{
  "spec_augment": false,
  "encoder_arch": "swin",
  "encoder_norm_position": "pre",
  "encoder_mlp_ratio": 3,
  "encoder_head_dim": 32,
  "encoder_fused_qkv": false,
  "fusion": "prefix",
  "label_smoothing": 0.05,
  "decoder_inner_norm": false,
  "decoder_positions": "learned",
  "lr": 0.017,
  "warmup_steps": 160,
  "weight_decay": 0.1
}
Rows from block 8 of the audio encoder of a small audio captioner, named by matrix and row number. Rows with one number belong to one neuron. Each number is 50 + 10 x the weight over its row's rms, rounded and kept within 0 to 99. All counts start at 0.
After each neuron's rows are labels from the 100 clips, of 14976, where the neuron reaches its largest size: "responds to" is what is common among them. Only what is clearly more common there than usual is listed. The data: synthesized solo parts of chorales (CocoChorales). In brackets: how many of the 100, against the usual share in percent.
# gate: MLP gate (encoder.blocks.8.mlp.gate.weight, 960x320), inputs 96-127
# fc1: MLP up (encoder.blocks.8.mlp.fc1.weight, 960x320), inputs 96-127
# fc2: MLP down (encoder.blocks.8.mlp.fc2.weight, 320x960, transposed), outputs 96-127

gate.517:45 34 75 55 34 34 48 39 50 49 52 43 58 67 46 50 48 44 42 49 56 52 46 49 55 42 36 51 42 35 67 41
fc1.517:51 43 83 57 44 47 48 42 43 49 48 49 48 59 46 51 44 49 40 39 55 53 47 55 40 44 46 49 60 46 59 47
fc2.517:50 53 51 56 42 30 58 56 52 45 40 50 49 41 40 52 38 61 45 84 50 56 57 63 53 69 45 57 43 48 42 36
responds to: note D#4 (30 vs 11.2)

gate.99:49 50 62 43 54 36 40 37 67 63 66 46 58 72 55 59 72 47 50 21 53 46 43 62 46 35 50 55 46 49 46 36
fc1.99:51 47 39 54 48 67 58 63 36 36 30 53 40 29 44 41 28 54 45 79 45 50 57 40 52 62 48 44 52 51 55 65
fc2.99:55 32 66 50 37 46 39 60 56 62 40 70 53 44 41 52 46 42 47 55 56 71 59 47 50 34 40 44 40 36 57 69
responds to: note D5 (100 vs 8.3); note E5 (61 vs 8.1); trumpet (51 vs 8.3); flute (39 vs 8.7)

gate.405:39 58 50 46 49 30 59 50 41 49 58 48 57 56 47 57 45 46 66 38 52 42 41 49 40 55 52 53 36 37 45 49
fc1.405:50 55 62 39 53 42 51 39 48 43 59 57 54 72 36 45 41 45 79 44 54 53 34 53 45 59 50 63 48 50 43 32
fc2.405:59 82 46 49 69 58 33 42 38 43 51 40 46 68 57 36 58 53 48 62 47 35 42 45 53 74 34 64 57 49 32 53
responds to: note D5 (100 vs 8.3); flute (47 vs 8.7); note E5 (31 vs 8.1); oboe (25 vs 7.1)

gate.553:39 45 64 52 49 46 48 50 52 73 72 61 37 48 52 48 45 53 52 44 43 39 58 44 56 58 43 45 39 62 51 49
fc1.553:33 51 65 52 50 44 41 47 44 70 62 70 42 63 54 47 36 67 43 41 39 39 48 59 60 54 36 42 39 48 42 31
fc2.553:58 37 25 42 56 42 61 51 51 44 55 39 49 39 53 46 46 56 40 44 51 51 45 48 52 42 46 54 48 48 50 34
responds to: note B3 (100 vs 9.7); bassoon (78 vs 8.1); note C#4 (39 vs 12.4); note A#3 (36 vs 10.3)

gate.227:43 55 50 41 28 50 44 67 41 57 46 50 56 52 42 55 59 37 59 59 42 57 40 61 54 35 41 65 28 41 57 36
fc1.227:43 52 52 35 35 57 47 72 51 50 47 53 60 48 46 54 59 33 56 61 44 63 41 57 51 39 46 63 28 31 52 30
fc2.227:49 62 50 35 27 55 42 43 53 43 63 49 50 54 64 44 57 60 40 59 55 61 45 65 54 46 75 46 31 46 71 13
responds to: violin (100 vs 14); note C5 (38 vs 9.8); note D#5 (33 vs 9.2)

gate.377:49 49 57 63 61 45 49 52 55 63 46 64 35 50 56 55 55 51 64 56 49 48 62 56 57 54 48 54 30 57 46 52
fc1.377:52 55 60 61 63 45 49 50 56 56 48 58 34 50 54 59 60 41 57 60 41 34 56 49 51 49 35 57 33 52 50 45
fc2.377:57 43 29 34 61 58 31 58 44 60 61 42 55 57 34 47 38 52 43 53 47 69 48 59 26 48 63 52 70 58 49 42
responds to: oboe (65 vs 7.1)

gate.300:59 48 39 53 51 43 33 42 49 46 45 51 53 54 39 51 57 48 61 69 39 71 51 51 64 44 44 68 50 49 67 66
fc1.300:47 30 34 23 43 63 59 63 55 56 44 47 45 48 55 45 63 39 52 43 59 35 47 58 40 62 56 42 60 54 49 34
fc2.300:66 55 52 53 64 56 44 53 39 35 51 61 50 50 29 39 53 65 45 43 49 42 45 41 48 43 51 49 44 61 34 60
responds to: note D5 (80 vs 8.3); note C#5 (68 vs 9.7); note B4 (31 vs 9.3); note E5 (29 vs 8.1)

gate.689:58 47 58 47 50 57 70 65 45 49 61 51 66 61 66 57 51 46 45 72 68 53 46 23 34 57 61 40 42 41 55 43
fc1.689:46 47 31 32 53 47 55 48 61 63 65 43 45 37 67 60 64 45 45 74 51 62 42 50 56 49 56 55 41 40 61 29
fc2.689:62 65 55 31 61 42 53 56 63 55 71 49 62 50 38 54 55 48 55 51 54 42 55 40 35 49 40 65 52 48 64 42
responds to: oboe (82 vs 7.1); note C#5 (57 vs 9.7); note C5 (38 vs 9.8)

gate.396:37 28 25 49 58 53 49 65 55 41 52 44 46 51 41 42 70 48 57 36 34 58 50 50 60 53 39 53 56 43 51 57
fc1.396:40 26 26 44 57 56 44 64 60 40 53 42 43 48 37 39 64 50 53 37 34 52 51 51 66 49 39 57 56 49 57 54
fc2.396:49 45 53 50 47 43 72 38 53 45 68 61 68 50 42 50 59 38 35 48 51 33 37 64 50 55 61 47 49 57 45 40
responds to: note D#4 (81 vs 11.2); note C#4 (42 vs 12.4); viola (32 vs 8.7)

gate.736:51 54 49 48 57 50 50 46 45 36 45 65 41 48 51 64 51 42 60 38 65 52 49 69 61 58 53 57 68 43 38 34
fc1.736:60 52 52 50 58 48 57 51 48 48 46 45 44 55 48 57 59 49 54 44 63 46 46 66 65 56 39 60 68 41 49 35
fc2.736:50 36 46 58 51 72 58 55 46 51 27 55 43 34 52 43 54 40 54 48 45 66 42 59 65 48 47 41 52 40 54 67
responds to: note C5 (99 vs 9.8); note A#4 (59 vs 10.7); note D5 (39 vs 8.3); horn (38 vs 6.7)

gate.222:42 59 89 39 65 46 41 54 62 58 51 37 48 76 56 46 49 54 45 26 68 45 46 48 49 60 49 37 38 42 46 54
fc1.222:57 37 20 63 42 58 39 50 28 43 50 57 56 17 40 49 59 49 56 81 43 49 55 47 52 47 47 54 59 60 54 50
fc2.222:46 24 77 57 57 37 58 40 48 57 47 61 51 38 41 60 46 45 61 58 60 51 64 42 56 40 48 45 45 41 62 68
responds to: note D5 (100 vs 8.3); note C5 (67 vs 9.8); flute (42 vs 8.7); oboe (31 vs 7.1)

gate.507:50 42 51 49 41 47 51 50 42 46 59 53 53 51 44 55 56 59 47 41 51 44 47 47 61 60 58 59 56 57 39 50
fc1.507:61 27 45 49 46 61 37 56 37 40 42 51 47 53 70 61 34 73 58 38 54 46 45 45 50 59 53 54 54 46 50 54
fc2.507:52 56 51 52 58 61 54 40 56 66 62 50 49 59 49 40 35 34 72 57 52 52 54 52 49 38 51 51 47 37 50 50
responds to: violin (94 vs 14); note C5 (82 vs 9.8); note C#5 (30 vs 9.7); note A#4 (27 vs 10.7)

gate.102:44 51 52 57 42 49 36 62 48 44 34 63 56 41 48 57 51 39 64 62 48 57 34 61 52 33 48 40 38 48 43 35
fc1.102:41 54 54 52 32 56 34 55 49 48 34 60 55 38 47 55 50 31 61 58 53 57 35 62 68 36 57 48 34 53 52 31
fc2.102:50 60 69 50 47 52 60 52 49 51 58 45 47 53 57 49 42 58 50 57 38 42 39 46 55 48 67 63 34 59 53 15
responds to: violin (100 vs 14); note B4 (44 vs 9.3); note A#4 (43 vs 10.7); note A4 (33 vs 8.4)

gate.355:47 42 56 45 50 52 50 57 47 45 43 45 54 38 56 64 60 42 38 55 55 55 41 54 43 56 50 58 51 53 46 67
fc1.355:56 40 45 58 57 47 53 52 36 35 45 36 41 48 49 50 47 61 31 47 48 51 58 48 52 52 59 39 53 50 48 43
fc2.355:46 43 62 30 67 73 54 46 45 47 50 34 60 50 47 66 40 56 52 51 55 47 63 66 41 57 41 55 53 47 56 27
responds to: violin (100 vs 14); note E5 (33 vs 8.1); note C5 (30 vs 9.8); note D#5 (26 vs 9.2)

gate.548:56 41 61 45 48 56 36 43 53 55 53 45 52 52 51 55 50 42 53 62 41 53 35 47 55 46 60 51 30 48 58 38
fc1.548:42 60 36 55 54 46 62 57 44 47 54 49 48 56 45 44 53 63 46 39 53 43 64 51 42 50 44 47 69 53 47 69
fc2.548:39 31 61 60 61 46 49 60 40 59 48 39 50 44 53 31 61 40 33 41 45 53 68 58 60 43 36 52 68 46 45 78
responds to: violin (100 vs 14); note A4 (60 vs 8.4); note B4 (43 vs 9.3); note A#4 (30 vs 10.7)

gate.617:52 42 62 33 57 56 39 53 62 54 56 59 50 34 47 60 53 39 49 55 49 64 37 65 45 43 61 61 30 49 55 39
fc1.617:59 55 35 54 37 55 55 64 35 52 58 23 36 58 47 49 49 54 45 42 60 47 65 36 53 59 58 54 58 56 55 50
fc2.617:58 31 49 54 57 48 43 65 45 52 44 54 48 51 45 50 64 47 51 51 52 55 61 43 45 21 35 44 44 49 43 63
responds to: violin (100 vs 14); note A4 (84 vs 8.4); note B4 (53 vs 9.3)

gate.671:28 58 67 45 50 46 56 55 55 69 33 47 36 53 44 54 66 52 54 38 40 62 65 53 58 69 39 50 24 43 40 60
fc1.671:81 45 39 51 47 55 54 50 43 37 69 56 62 51 48 44 43 50 37 59 67 37 48 45 41 31 65 45 68 48 55 37
fc2.671:44 50 57 54 42 53 50 43 54 54 49 43 38 54 42 45 62 61 51 59 42 55 51 52 57 50 46 55 45 35 46 58
responds to: oboe (100 vs 7.1); note A#4 (54 vs 10.7); note C5 (46 vs 9.8); note G#4 (32 vs 9.4)

gate.659:53 59 49 64 50 44 45 47 37 50 54 51 44 37 37 49 46 46 53 51 30 42 36 44 56 62 39 30 37 47 65 55
fc1.659:35 39 55 44 43 51 53 46 62 51 44 55 60 57 80 47 49 49 46 41 72 52 52 46 38 33 62 59 62 57 41 36
fc2.659:48 52 55 45 44 65 47 56 70 45 44 48 47 54 66 52 57 41 40 48 75 40 40 60 37 47 41 60 43 66 58 50
responds to: oboe (84 vs 7.1); note A4 (57 vs 8.4); note C5 (48 vs 9.8)

gate.527:25 57 51 39 39 50 47 45 50 39 54 45 39 38 60 60 52 52 42 39 46 38 55 43 50 58 46 56 55 30 44 62
fc1.527:72 53 44 55 60 45 55 47 44 58 36 57 63 67 38 46 25 56 64 57 53 60 46 63 55 39 56 40 34 54 68 43
fc2.527:47 52 57 58 55 49 45 44 46 42 41 38 45 43 15 57 79 37 65 66 55 58 44 69 57 57 40 60 58 43 45 48
responds to: note B3 (100 vs 9.7); note A3 (84 vs 8.4); note C#4 (40 vs 12.4); bassoon (34 vs 8.1)

gate.75:32 52 38 52 48 45 60 39 41 63 53 48 35 73 60 55 51 48 57 30 55 26 51 59 49 46 50 42 72 70 36 35
fc1.75:53 53 40 43 46 61 64 54 57 40 40 42 56 40 32 37 34 42 54 70 46 53 52 52 50 64 51 45 44 45 67 51
fc2.75:42 41 55 47 34 37 36 55 40 58 63 63 48 42 57 59 40 61 62 58 54 45 51 58 57 43 33 44 52 46 62 52
responds to: note D5 (93 vs 8.3); note C5 (55 vs 9.8); violin (45 vs 14); note E5 (33 vs 8.1)

gate.94:58 54 62 53 63 43 53 52 48 34 54 42 66 53 60 56 62 39 46 54 49 57 42 53 63 51 55 67 55 43 38 39
fc1.94:69 66 56 46 48 53 60 53 50 50 65 39 46 54 61 48 56 44 56 41 46 61 42 55 45 53 56 61 58 58 51 34
fc2.94:61 49 36 41 49 59 62 34 59 57 39 43 38 48 41 48 40 49 41 52 41 55 53 43 73 46 63 56 60 60 67 41
responds to: note C5 (100 vs 9.8); note A#4 (58 vs 10.7); violin (57 vs 14); note C#5 (26 vs 9.7)

gate.162:46 44 39 54 48 44 44 61 74 52 71 52 54 65 40 58 56 66 37 43 44 42 35 45 58 60 40 69 53 49 56 40
fc1.162:62 49 76 55 49 48 55 56 37 46 42 28 30 40 56 60 47 46 46 49 62 43 55 64 42 58 52 25 54 60 53 62
fc2.162:52 53 59 42 54 53 45 35 45 65 55 40 53 51 70 72 69 44 43 34 42 41 46 55 48 48 50 54 22 50 45 48
responds to: note D#4 (83 vs 11.2); viola (33 vs 8.7); note F4 (28 vs 9.3); instrument: clarinet (26 vs 9)

gate.81:41 64 50 40 48 73 51 50 66 45 60 57 53 66 44 44 29 55 41 50 64 56 57 50 42 62 57 44 40 57 45 55
fc1.81:69 48 48 54 58 23 50 48 48 59 36 47 45 35 51 50 72 54 55 40 40 40 39 53 62 36 38 47 59 50 60 51
fc2.81:61 36 40 46 68 26 49 42 45 61 60 41 52 44 68 53 76 31 53 41 48 48 54 73 60 63 41 37 53 48 41 56
responds to: note D#4 (47 vs 11.2); note A3 (38 vs 8.4); note C#4 (35 vs 12.4); note G3 (34 vs 6.1)

gate.552:44 44 50 46 61 51 56 37 46 42 48 34 64 54 41 39 52 52 47 40 51 61 51 37 45 55 35 35 37 66 51 66
fc1.552:52 40 62 54 45 33 35 53 62 47 55 49 68 64 47 33 52 60 57 54 48 47 47 55 55 50 32 49 32 47 58 48
fc2.552:39 47 41 64 48 57 53 62 55 55 58 61 50 54 42 43 35 60 40 37 46 45 34 38 57 60 55 52 68 67 43 42
responds to: note B3 (34 vs 9.7); note C#4 (29 vs 12.4)

gate.656:42 52 49 42 68 52 54 48 52 63 54 63 76 75 49 41 62 63 56 51 53 36 46 49 66 40 66 59 55 41 57 37
fc1.656:47 62 59 41 49 43 55 38 52 40 45 38 51 40 47 46 46 45 47 59 54 58 48 38 33 32 51 46 65 51 65 69
fc2.656:49 55 39 57 56 39 42 42 54 45 33 61 56 57 46 41 61 61 48 62 44 49 72 51 45 64 44 44 57 52 66 50
responds to: violin (94 vs 14); note D5 (47 vs 8.3); note C5 (26 vs 9.8)

gate.731:44 57 29 34 70 44 58 43 58 45 70 40 44 61 44 43 59 49 69 58 40 63 35 37 54 47 41 49 57 39 51 45
fc1.731:65 57 70 66 45 59 39 45 41 59 23 61 45 26 45 55 33 65 54 51 62 47 58 70 40 54 70 40 42 51 50 62
fc2.731:62 35 34 52 51 52 38 45 60 63 54 24 56 60 78 60 59 74 60 42 56 50 46 71 64 51 58 49 59 28 55 49
responds to: note D#4 (78 vs 11.2); clarinet (59 vs 9)