From a checkpoint of a small audio captioner.
Training: muon at rate 0.017, 5600 steps, batches of 64.
Data: trained on synthesized solo parts of chorales (CocoChorales), 9.2 epochs.
Rows from block 2 of the text decoder, named by matrix and row number. Rows with one number belong to one attention dimension. Each number is 128 + 24 x the weight over its row's rms, rounded and kept within 0 to 255. All counts start at 0. After the name is the row's rms in percent of the matrix's.
# v: attention value (decoder.blocks.2.attn.v.weight, 384x384), inputs 128-255
# proj: attention output (decoder.blocks.2.attn.proj.weight, 384x384, transposed), outputs 128-255
v.333 098 [136 114 116 121  92 111 164 125 119 114 102 135 107 130 140 121 138 129 101 111 128 104 106 140 160 115 148 158  97 143 127 131 129 126 134 149 125 151 110 130 114 152 123  99 128 149 134 184 120 171  99  78 162 148  94 120 118 170 129 155 111 127 107 121 134 127 109  88 147 151 148 103 123 146 145 124 164 134 142 123 116 145 113 175 125 119 122  75 134 109 147 146 103 116 155 127 137 172 136 147 111  91 128 147  69 150 149  95 126 148 121 109 104 123 106 144 132 155 166 169 139 125  92  96 138 132 106 193]
v.334 092 [182 137 119 123  91 133 121 100 114 117 128 156 125 109  99 146 116  92 114 148 140 124 155 101 102 156 129 132 155  85 154 112 127 117  99 116 134 137 140 154 105 132 141 118  92 110 137 125  75 116 133 105  82 135 166  81 110  93 117  80 151 128 151 114 104 126 133 121 133 157 138 140 130  91 145 123 115 112 120 138  83  89 122  93 162 113 103 130 151 141 109 115 164 115 119 100 161 152 141  96 134 123 137 102 167 111 166 106 162  86  89 146 179 124  89 183 146 159 111 147  92 118 128 120 125 145 135 147]
v.335 094 [150 156 157 159 161 154 109  84 136 100 132  81 125 110 104 143 128 128 156 162 153 119 140 117 132 142 159 108 176 138 124 115 142 101 162 121 139 119 134 155 121 162 123 101 160 127 135 127 110 152  97 134 130 157 151 152 123 117 109 122  87 116 132 118 116 103 123 127  74 145 172 115 163 122 102 142 179 155 128 153 119 150  80 103 160 158  85 133 131 175 115 147 187 111 102 129 134 100 107 152 118 154 125 185 120 168 110 110 112 151 125 145 112 127 101 115 106 139  91 103 131  99 152 132 134 133 110 126]
v.336 081 [128 119 126 127 122 107 111 185 119  89 133 131 125  95 153 144 136 144 128 149 133 164 143  86  99 122 136 109 112 132 124 129 103 120 150 105 108 169 147 109 125  96 109 147 114 168 155 115 146 111 139  89 159 101 113 141 111 145 135 139 148 100 101 153 128 129 143 137  84 150 140 154 101  89 125 129 143 141 115  83 130 111 112 142 113 162 137 151 115 126 119 127 186 114 131 105 166  73 104 140 134 149 154  71 141 118 115 179 116 126 124  85 115 117 167 124 110 104 132 146 103 112  92 119 144 102 122 145]
v.337 107 [172 126  72 117 113 105 121 154  89 160 102 153 121 139 167 138 139 142 142 134 115 130 151  97 149 132 135 180 127 112 127 136 124 157 116 114 101 108 117 138 104 125 148 148 137 126 100  75 153  92 116 132 151 129 152 106 144 164  81 141 133 127 104 143 165 143 198 156 149 115  85 151  89  80  76 153  97 116  90  93 131 145 103 125 132 120 171 162 136 103 126 106 102 123 122 147 118 169 121 143 125 139 156 102 153 111 152 112 139 107 126  99 152 123 120 123 107 112 139 162 130 126  81 143 133  89 144 131]
v.338 096 [135 107 172 143 136 113 153 106 116 151 133 146 125 125 103 100 124 123 156 116 136 115  88 139 101 118 146 132 116 137  96 142  79 141 137 159 128 114  77 143 143 115 101 142 113 124 119 113 122 115 171 172 135 162 153 133 131 105  90 117 132 104  94 135 147 163 155 147  90 163 161 180 125  98 118 137 106 116  91 141 130 161 152 148 159 127 101 141 142 126 144 117 156  79 100 135 132 126 133 124 172 121 115 108 114 167 123 178  79 145 127 139 155  91 102 135 121 105 110 137 183  81 109 140 145 121  99  92]
v.339 094 [144 132 118 123 109  96 155 134 101 151  81 110  79 118  86 108 122 130 193  96 152  99 153 110 184 131 142 146 128 124 173 150 141  99 126 176 122 145 142 107  96  64 125 131 148 113  87 162 135 140  93 108 145 120 141 190 153 133 127 142 132 123 176 176 126 120 201 143 112 118  94 156 139 134 115 141 136 128 114 106 149 134 170  91 125 126 157 155 115 105 118 124 111 130 105 127 114 138 106 127  87 127 138 135 125 114 138  83 133 132 121 162 126 130 102 110  80 126 114 119 146 104 118 133 138 127 133  90]
v.340 085 [118 108 102 111 168 156 151 112  98 140 141 126  98  99 158 117  84 160 127 106 151  94 106 107 160 156 136 111 114 154 125 134 158  94 124 155 130 106 120 141 123 102 121  90  99 119 129 132 110 130 133 136  85 122 141 148 142  99 132 105 124 127 152 151 135 155 131 103 145 148 129 128  93 184 159 133  98 176 133 175 158  79 117 134 126 118 108  97 131 169 146 132 123 118 159 152 135  78 131 118 159 155 136 124 133 121 162 137 130 115  81 108 149 137  75 159 146 120 118  68 122 180 102 111 134 116  76  99]
v.341 082 [ 74 128 178 121 136 119 125 170 112 113 131 142 102 113 165 108 148 123  99 115 147  92  97 100  62 111 155 135 125 134 144 108 144 123  89 111 143 121 124 154 151 118 106 154  90 110 130 122 137 158 148 150 132 157 144 142 124 123 111 110 139 160 134 137 106 131 112 124 123 134 118 152 116 129 110 137 126 133 160 160 129 123 132 117 124 175 171  98 170 135 127 136  85 125 133 145 119 148 158 103 145  95 113 102 101 105 203 158 188 151  72 116 127 127 104 148 144 129 115 112 166 121 150 123 137 118 151 161]
v.342 099 [ 96 131 157 126 153 145 129  85 119 140 142 105  81  83  99 149 131 145 163 105 160 131 122 140 117 140 170 142 160 126 187 172 139  95 142 140 127 142 102 129  97  86 114 110  96 162  82 203  98 138 134 118 136 125 139 172 152 119 154 129 156 136 152 150 111 127 147 127 165  95 155 116 184 117 141 146 159 136 113 116 116 138 152 130 143 165 118 129 136 137 126 124 133 148 130  95 120  85 151 131 144 148 142 188 149 151 141 130 125 132  95 162 125 116 132 150 100 122 117 116 106 136 100 108 150 151 153 118]
v.343 092 [132 146 121 128 121 130 156  94 123 156 145 185 136 155 175 142 107 129 124  76 146  84 116 145 134 146 119 106 109 120 108 110 121 163 138 142 164  88 147 140 151 134 132 131 139 107 145  80 109 112 125 131  99  96 114 159 159 120 155 140 133 117 128 119 112 120 107 148 126 103 102 138 165 124 126 197 130 134  97 114 125 155 134 117 131  99 109 145 133 154 159 103 149  79 130  91 155 135  99 129 131 113 128 102 147  91 123 125 101 114 142 103 146  90  88 130 139 146 141 109 102 136 169 127 199 122  94 167]
v.344 103 [120 142 142 175 121 154  87 129  89 116 111 121 110 147 113 143 135 114 130 137  86 155 145 129 119  76 149 105 157 130  89 132 143 125 133  91 117 108 109 133 113 163 150 156 139 148 148 104 142 154  96 117 107 156  94 124 144 146 104 131 131 108 127  97 137 111 108 119 158 151 132 124 152 108 135 137 205 123  93 133  88 163 120 112 134 146 106  96 147 123 161 123  98 127 113 105 143 126 145 163  91 106 127 154  85 100 156  84 100 119 114 100 111  83 129 132 123 158 129 163 130 140 143 124 159 132 121 157]
v.345 094 [148 141 111  71 151 152 135  74 125 120 123 136 145 131  98 109 134 150 117 155 131 145 138 126 118 138 120 116 151 135 131 135 163 143  95 141  87 122 130 137 146 101 114 129 126 128 125  93 123 126 130 122 120 129 133 119 136  96 136 121 150 138 126 101  75 135 138 142 129  67  87 129 127 117 117 144 118 123 117 138 100 162 103 114 124 135 150 119  88 122 122 104 101 118  76  90 134 142 141  87 105 118 179 118 130 151 106 117  96 134 152 121 163 104 114 110 128 145 155 148 144 129 169 171 163 170 129  94]
proj.333 100 [114 179 115 142 157 192 137 141 123  65 162 135 139 180  94 120 124  92  89 140 126 150 149 180 136 135 159 154 163 106 122 111 106 118 120 144 104  99 173  93 152 137 128 149 133 145 117 107  69 110 127 154  92 119 119 129 159 116 107 114  83 176 133 107 126 147 193 193 120  92 129 130 145 136 126 130 115  94 115 102 157 128 122 110 113  98 120 141 127 122 115 132 158 127  88 105 150 102 125 134 109 147 108 114  99 132 116 104 114 158 115 129  80 138 143 119 123 132 132 125 132 116 150 144 135 129  87  79]
proj.334 096 [124 118 110 128 142 118 108 127  83 163  83 117 154 138 162 136 152 116 157 129 121 175 109 116 110  50 106 136  97 133 108 141 156 125 122 135 131 140 127 116 104  98 159 154 147 145  95 114 193 130  96 143  99 116 134 107 124 142 136 158 142 116  96 126 148 104 128 144 116 168 117 116 135 160 142 119 116 110 154 118  79 106 130 160 113 160 125 126 120 157 105 100  81 137 144 161 139 144 100 109 144 152 105 154 124 132 131 146 119  96 177 105 112 130 131 132 140 110 106  58 131 169 155 135 108 128 120 145]
proj.335 103 [ 97 112 146 119 105  64 122 146  89 152 113  83  95  91 163 124 110 158  97 121 110 126 129 107 120 146 116 110 113 170  99  67 134 130 142 104 103 114  95 101 123  82 124 119 133 173 106 164 132 129 137  84 141 132  85 142 120  98 132 131 152 153 171 122 180 133 131 136 110 137 130 125 103 115 154 112 107 154 142 112  97 149  81 158 107 102 112 117 134 105 173 170 150 164 157 117 111 132  99 139 144 105 119 102 128 110 141 135 117 129 147  94 178 116 100 121 121 145 152 128 130 160 129 169 110 131 142  78]
proj.336 087 [162 142 137 166 155  73 110 117 151 134 136 167 121  83 121 128 187 142 133 116 118 104 116 143 125  84 111  87 124 132 150 142 176 117 121 130 128 133 112 132  60 153 129 128 139 117 111 123 115 134 139 148 134 144 139 151 139 100 143 128 137 150 159 152  90 110 118  85 128 133 161 139 116 138 115 155 148 167 119 124 115 150 132  97 161 169 169  94 166  87 132  95 185 170 132 152  93 163 121 167 122 140 113 162 127 114 146 116 100 105 142 176 101 112 139 140 121  89 122 151 140 103 135 148 119 163 100 127]
proj.337 110 [131 125 122 116 111 121  94 155 179  90 155 143 158 111 136 134 168  88 136 134 111 159 134 131  93  64 136 121 127  97 114 184 178 135 124 114 128 159 141 160 128 136 135 110 122 155 158 122 114  94 107 150  97 132 152  95 146 176 146 147 143 121 150  99 142 128  98 116 149 121 167 129 139 118 142 115 179 139 149  98 120 126 142  88 130 130 112 102 138 152 151 106 132 128 109 122 130 109 157 118 127 152 131 164  82 121 151  99 164 115 135 143 132 137 166 161 134  96  72  89 133 115 160 100 136 150 153 151]
proj.338 103 [137 163 121 108 116 149 130 107 201 131 129 104 110 155 110 140 139 134 125 156 103 128 170 152 132 149 122 108 160 179 124 157 163 123 117 121  92 142 117 144 154 138 151 140  82 142 139  89  65 118  82 127 164 110 174 125 159 106 137 156 119 178 158 142 140 118 116  73 107 113 123 131 146  94 131 110  87 154 128 172 181 101 121 132 180 115 105 137 127 132 144 148 145 132 146  85 153 113 132 143 119 141 163 107 113  98  99 147 112  96 106 112 148 192 144 112 129 125 122 154 132 140 109 146 104 138 173  73]
proj.339 100 [147 121 115 148 133 128 122  95 153  50 152 151 146 110 133  93 143 126 120 162 166 163 135 101  77 136 175 151 155 148 132 123 112  81 114 106 154 160 129 129 157 134 115 152 112 146 165 192 115 129 187 124 118 163 132 142 124 131 113 152 169 150 169 114 116 140 127 143 163 101 131 119 127 101  82 165 133 157  90 122 153  94  93  82 142 151 102 121 128 148 124 115 107 100 101 123 140 110 146 133 135 155 149 121 103 144 105 114 155 114  54  93 134 117  97 207 121 110 137 127 135 153 113 134 130 139 120 142]
proj.340 092 [132 136 141 141 131 201 111 110  99 171 141 137 152 159 141 142 155 113 130 138 147 136 174 108 145 144 131 171 128  95 124 163 132 111 113 168 114 134  96 113 152 185 104 133 157 116 133 150 134 115 131 122 167 129  71 138 136 165 108 150 112 123 113 142 128 111 112 119 130 127  96 143 141 130 110 109 146 108 117 165 139 132 144 125 164  76 132  88 147 126  90 150 102 150 115 128 109 176 131 124 123 121 144 141 130 101 143 106 144 182 177 123 123 149 159 108 128 167 155 126 106 122 149 135 131 105  97 113]
proj.341 096 [106 161 109 148 124 178 122 116 118 141 139 141 150 122  84 157 132  93 149 133 165  99 133 131 174 172 115 136 128 138 134 173 122 127 122 136 133 173 115 136 134 135 131 108 127 123 131 115 121 134  97 164  76 136 132 121 144 140 106 121 130 123 101 133 134 129 121 127 110 168 130 121 138 106 106 144 126  67 127  78 121 144 144 105 128 184 143 125 115 142 129 140 126 115 129 127 105 114 122 126 118 117 126 147 173 105  66 168 130  86 143 167 133 145 128 139 122 132 159  75 145  84 142  99 147 122 166  95]
proj.342 105 [124 159 109 157 132 131 115 124 141 140 130 128 125 101 137  97 122 139 156 119 110 148 118 142 137 137 143 142 101 159  90 120 133 100 112 114 117 110 202 141 130 110 106 158 147 104 163 151 137 114 158 146 118 144 159 124 113 159  99 111 123 129 147 148 133 126 126  97 111 101 135 126 133 111  68 177 105 107  88 105 189  84 138 100  93 129 158 112 134 152  89 111 143 115 155  95 122 112 131  99 135 118 120 121 104 102  92 126 162 136 104 110 116 156 146 150 141 130 162 123 151 100 142 137 142 107  99 103]
proj.343 098 [171 128 144  96 108  83 132  93 116 146  85 103 160 134 155 172 149 149 151 128 135 167 158 149  97 106 130 154 138 108 121 126 141 129 137 110 130 144 112 117 135 173 127 162 111 123  82 101  96 124 153 133 180 126 102  94 150 156 114 111 123 163 101 142 140 129 124 168 169 201 124 133 143 137 138  77 148 132 105 152  89 125 147 161 119 110 119 130  84 134 126 132 119 112 123 150 131 125 158 145 133 118 158  93 109 170 173  84 107 151 160 120 104 183 157 131 121 108  91 135 125 148 136 146 125 142 143  92]
proj.344 113 [ 80 143 116 115  94  74 124 170 135  91  98 140 123 176 149 142 114 133 127 111 100 161 114 115 120 149  75 113 118 127 134 105 113 137 140 145 157 105 119 105 135 133 148 108 101 129 157 131  81 112 103  96  87 136 145  93 150 122 120 122 127 166 144 128  93 156 109 191 141 128 146 121 126 125 113 118 108 117 156 113 112 126 126 121 134 129 129 137 118 128 112 148 118 113 146 126 136  66 116  79 160 138  79 123 163 149 155 152 164 141 102 148 160 143 122 167 122  93 126 111 121 145 135 164 125 130 170  90]
proj.345 099 [156 149 156 124  94  84 130 185 122 147 122 168 126 135 126 122 137 153  92 143 169 158 145 163 128 102 150 151 119 114 130 134 142 100 122 115 151 156 164 145 126 112 143 128 159 111 133 125 144 141 152 116 164 136 127 112 199 198 114 145 101 117 120 112 167 123 151 150 123 128 159 132 140 166 138 138 130 125 134 120  58  93 122 140 126 131 117 138  95 109 158 116 132 108 161 137 146 128 153 156 133 126  88 122 129 179 163 135 122 149 140 130 119 104 154 155 129 119 108 124 144 195 104  93 127 134 152 125]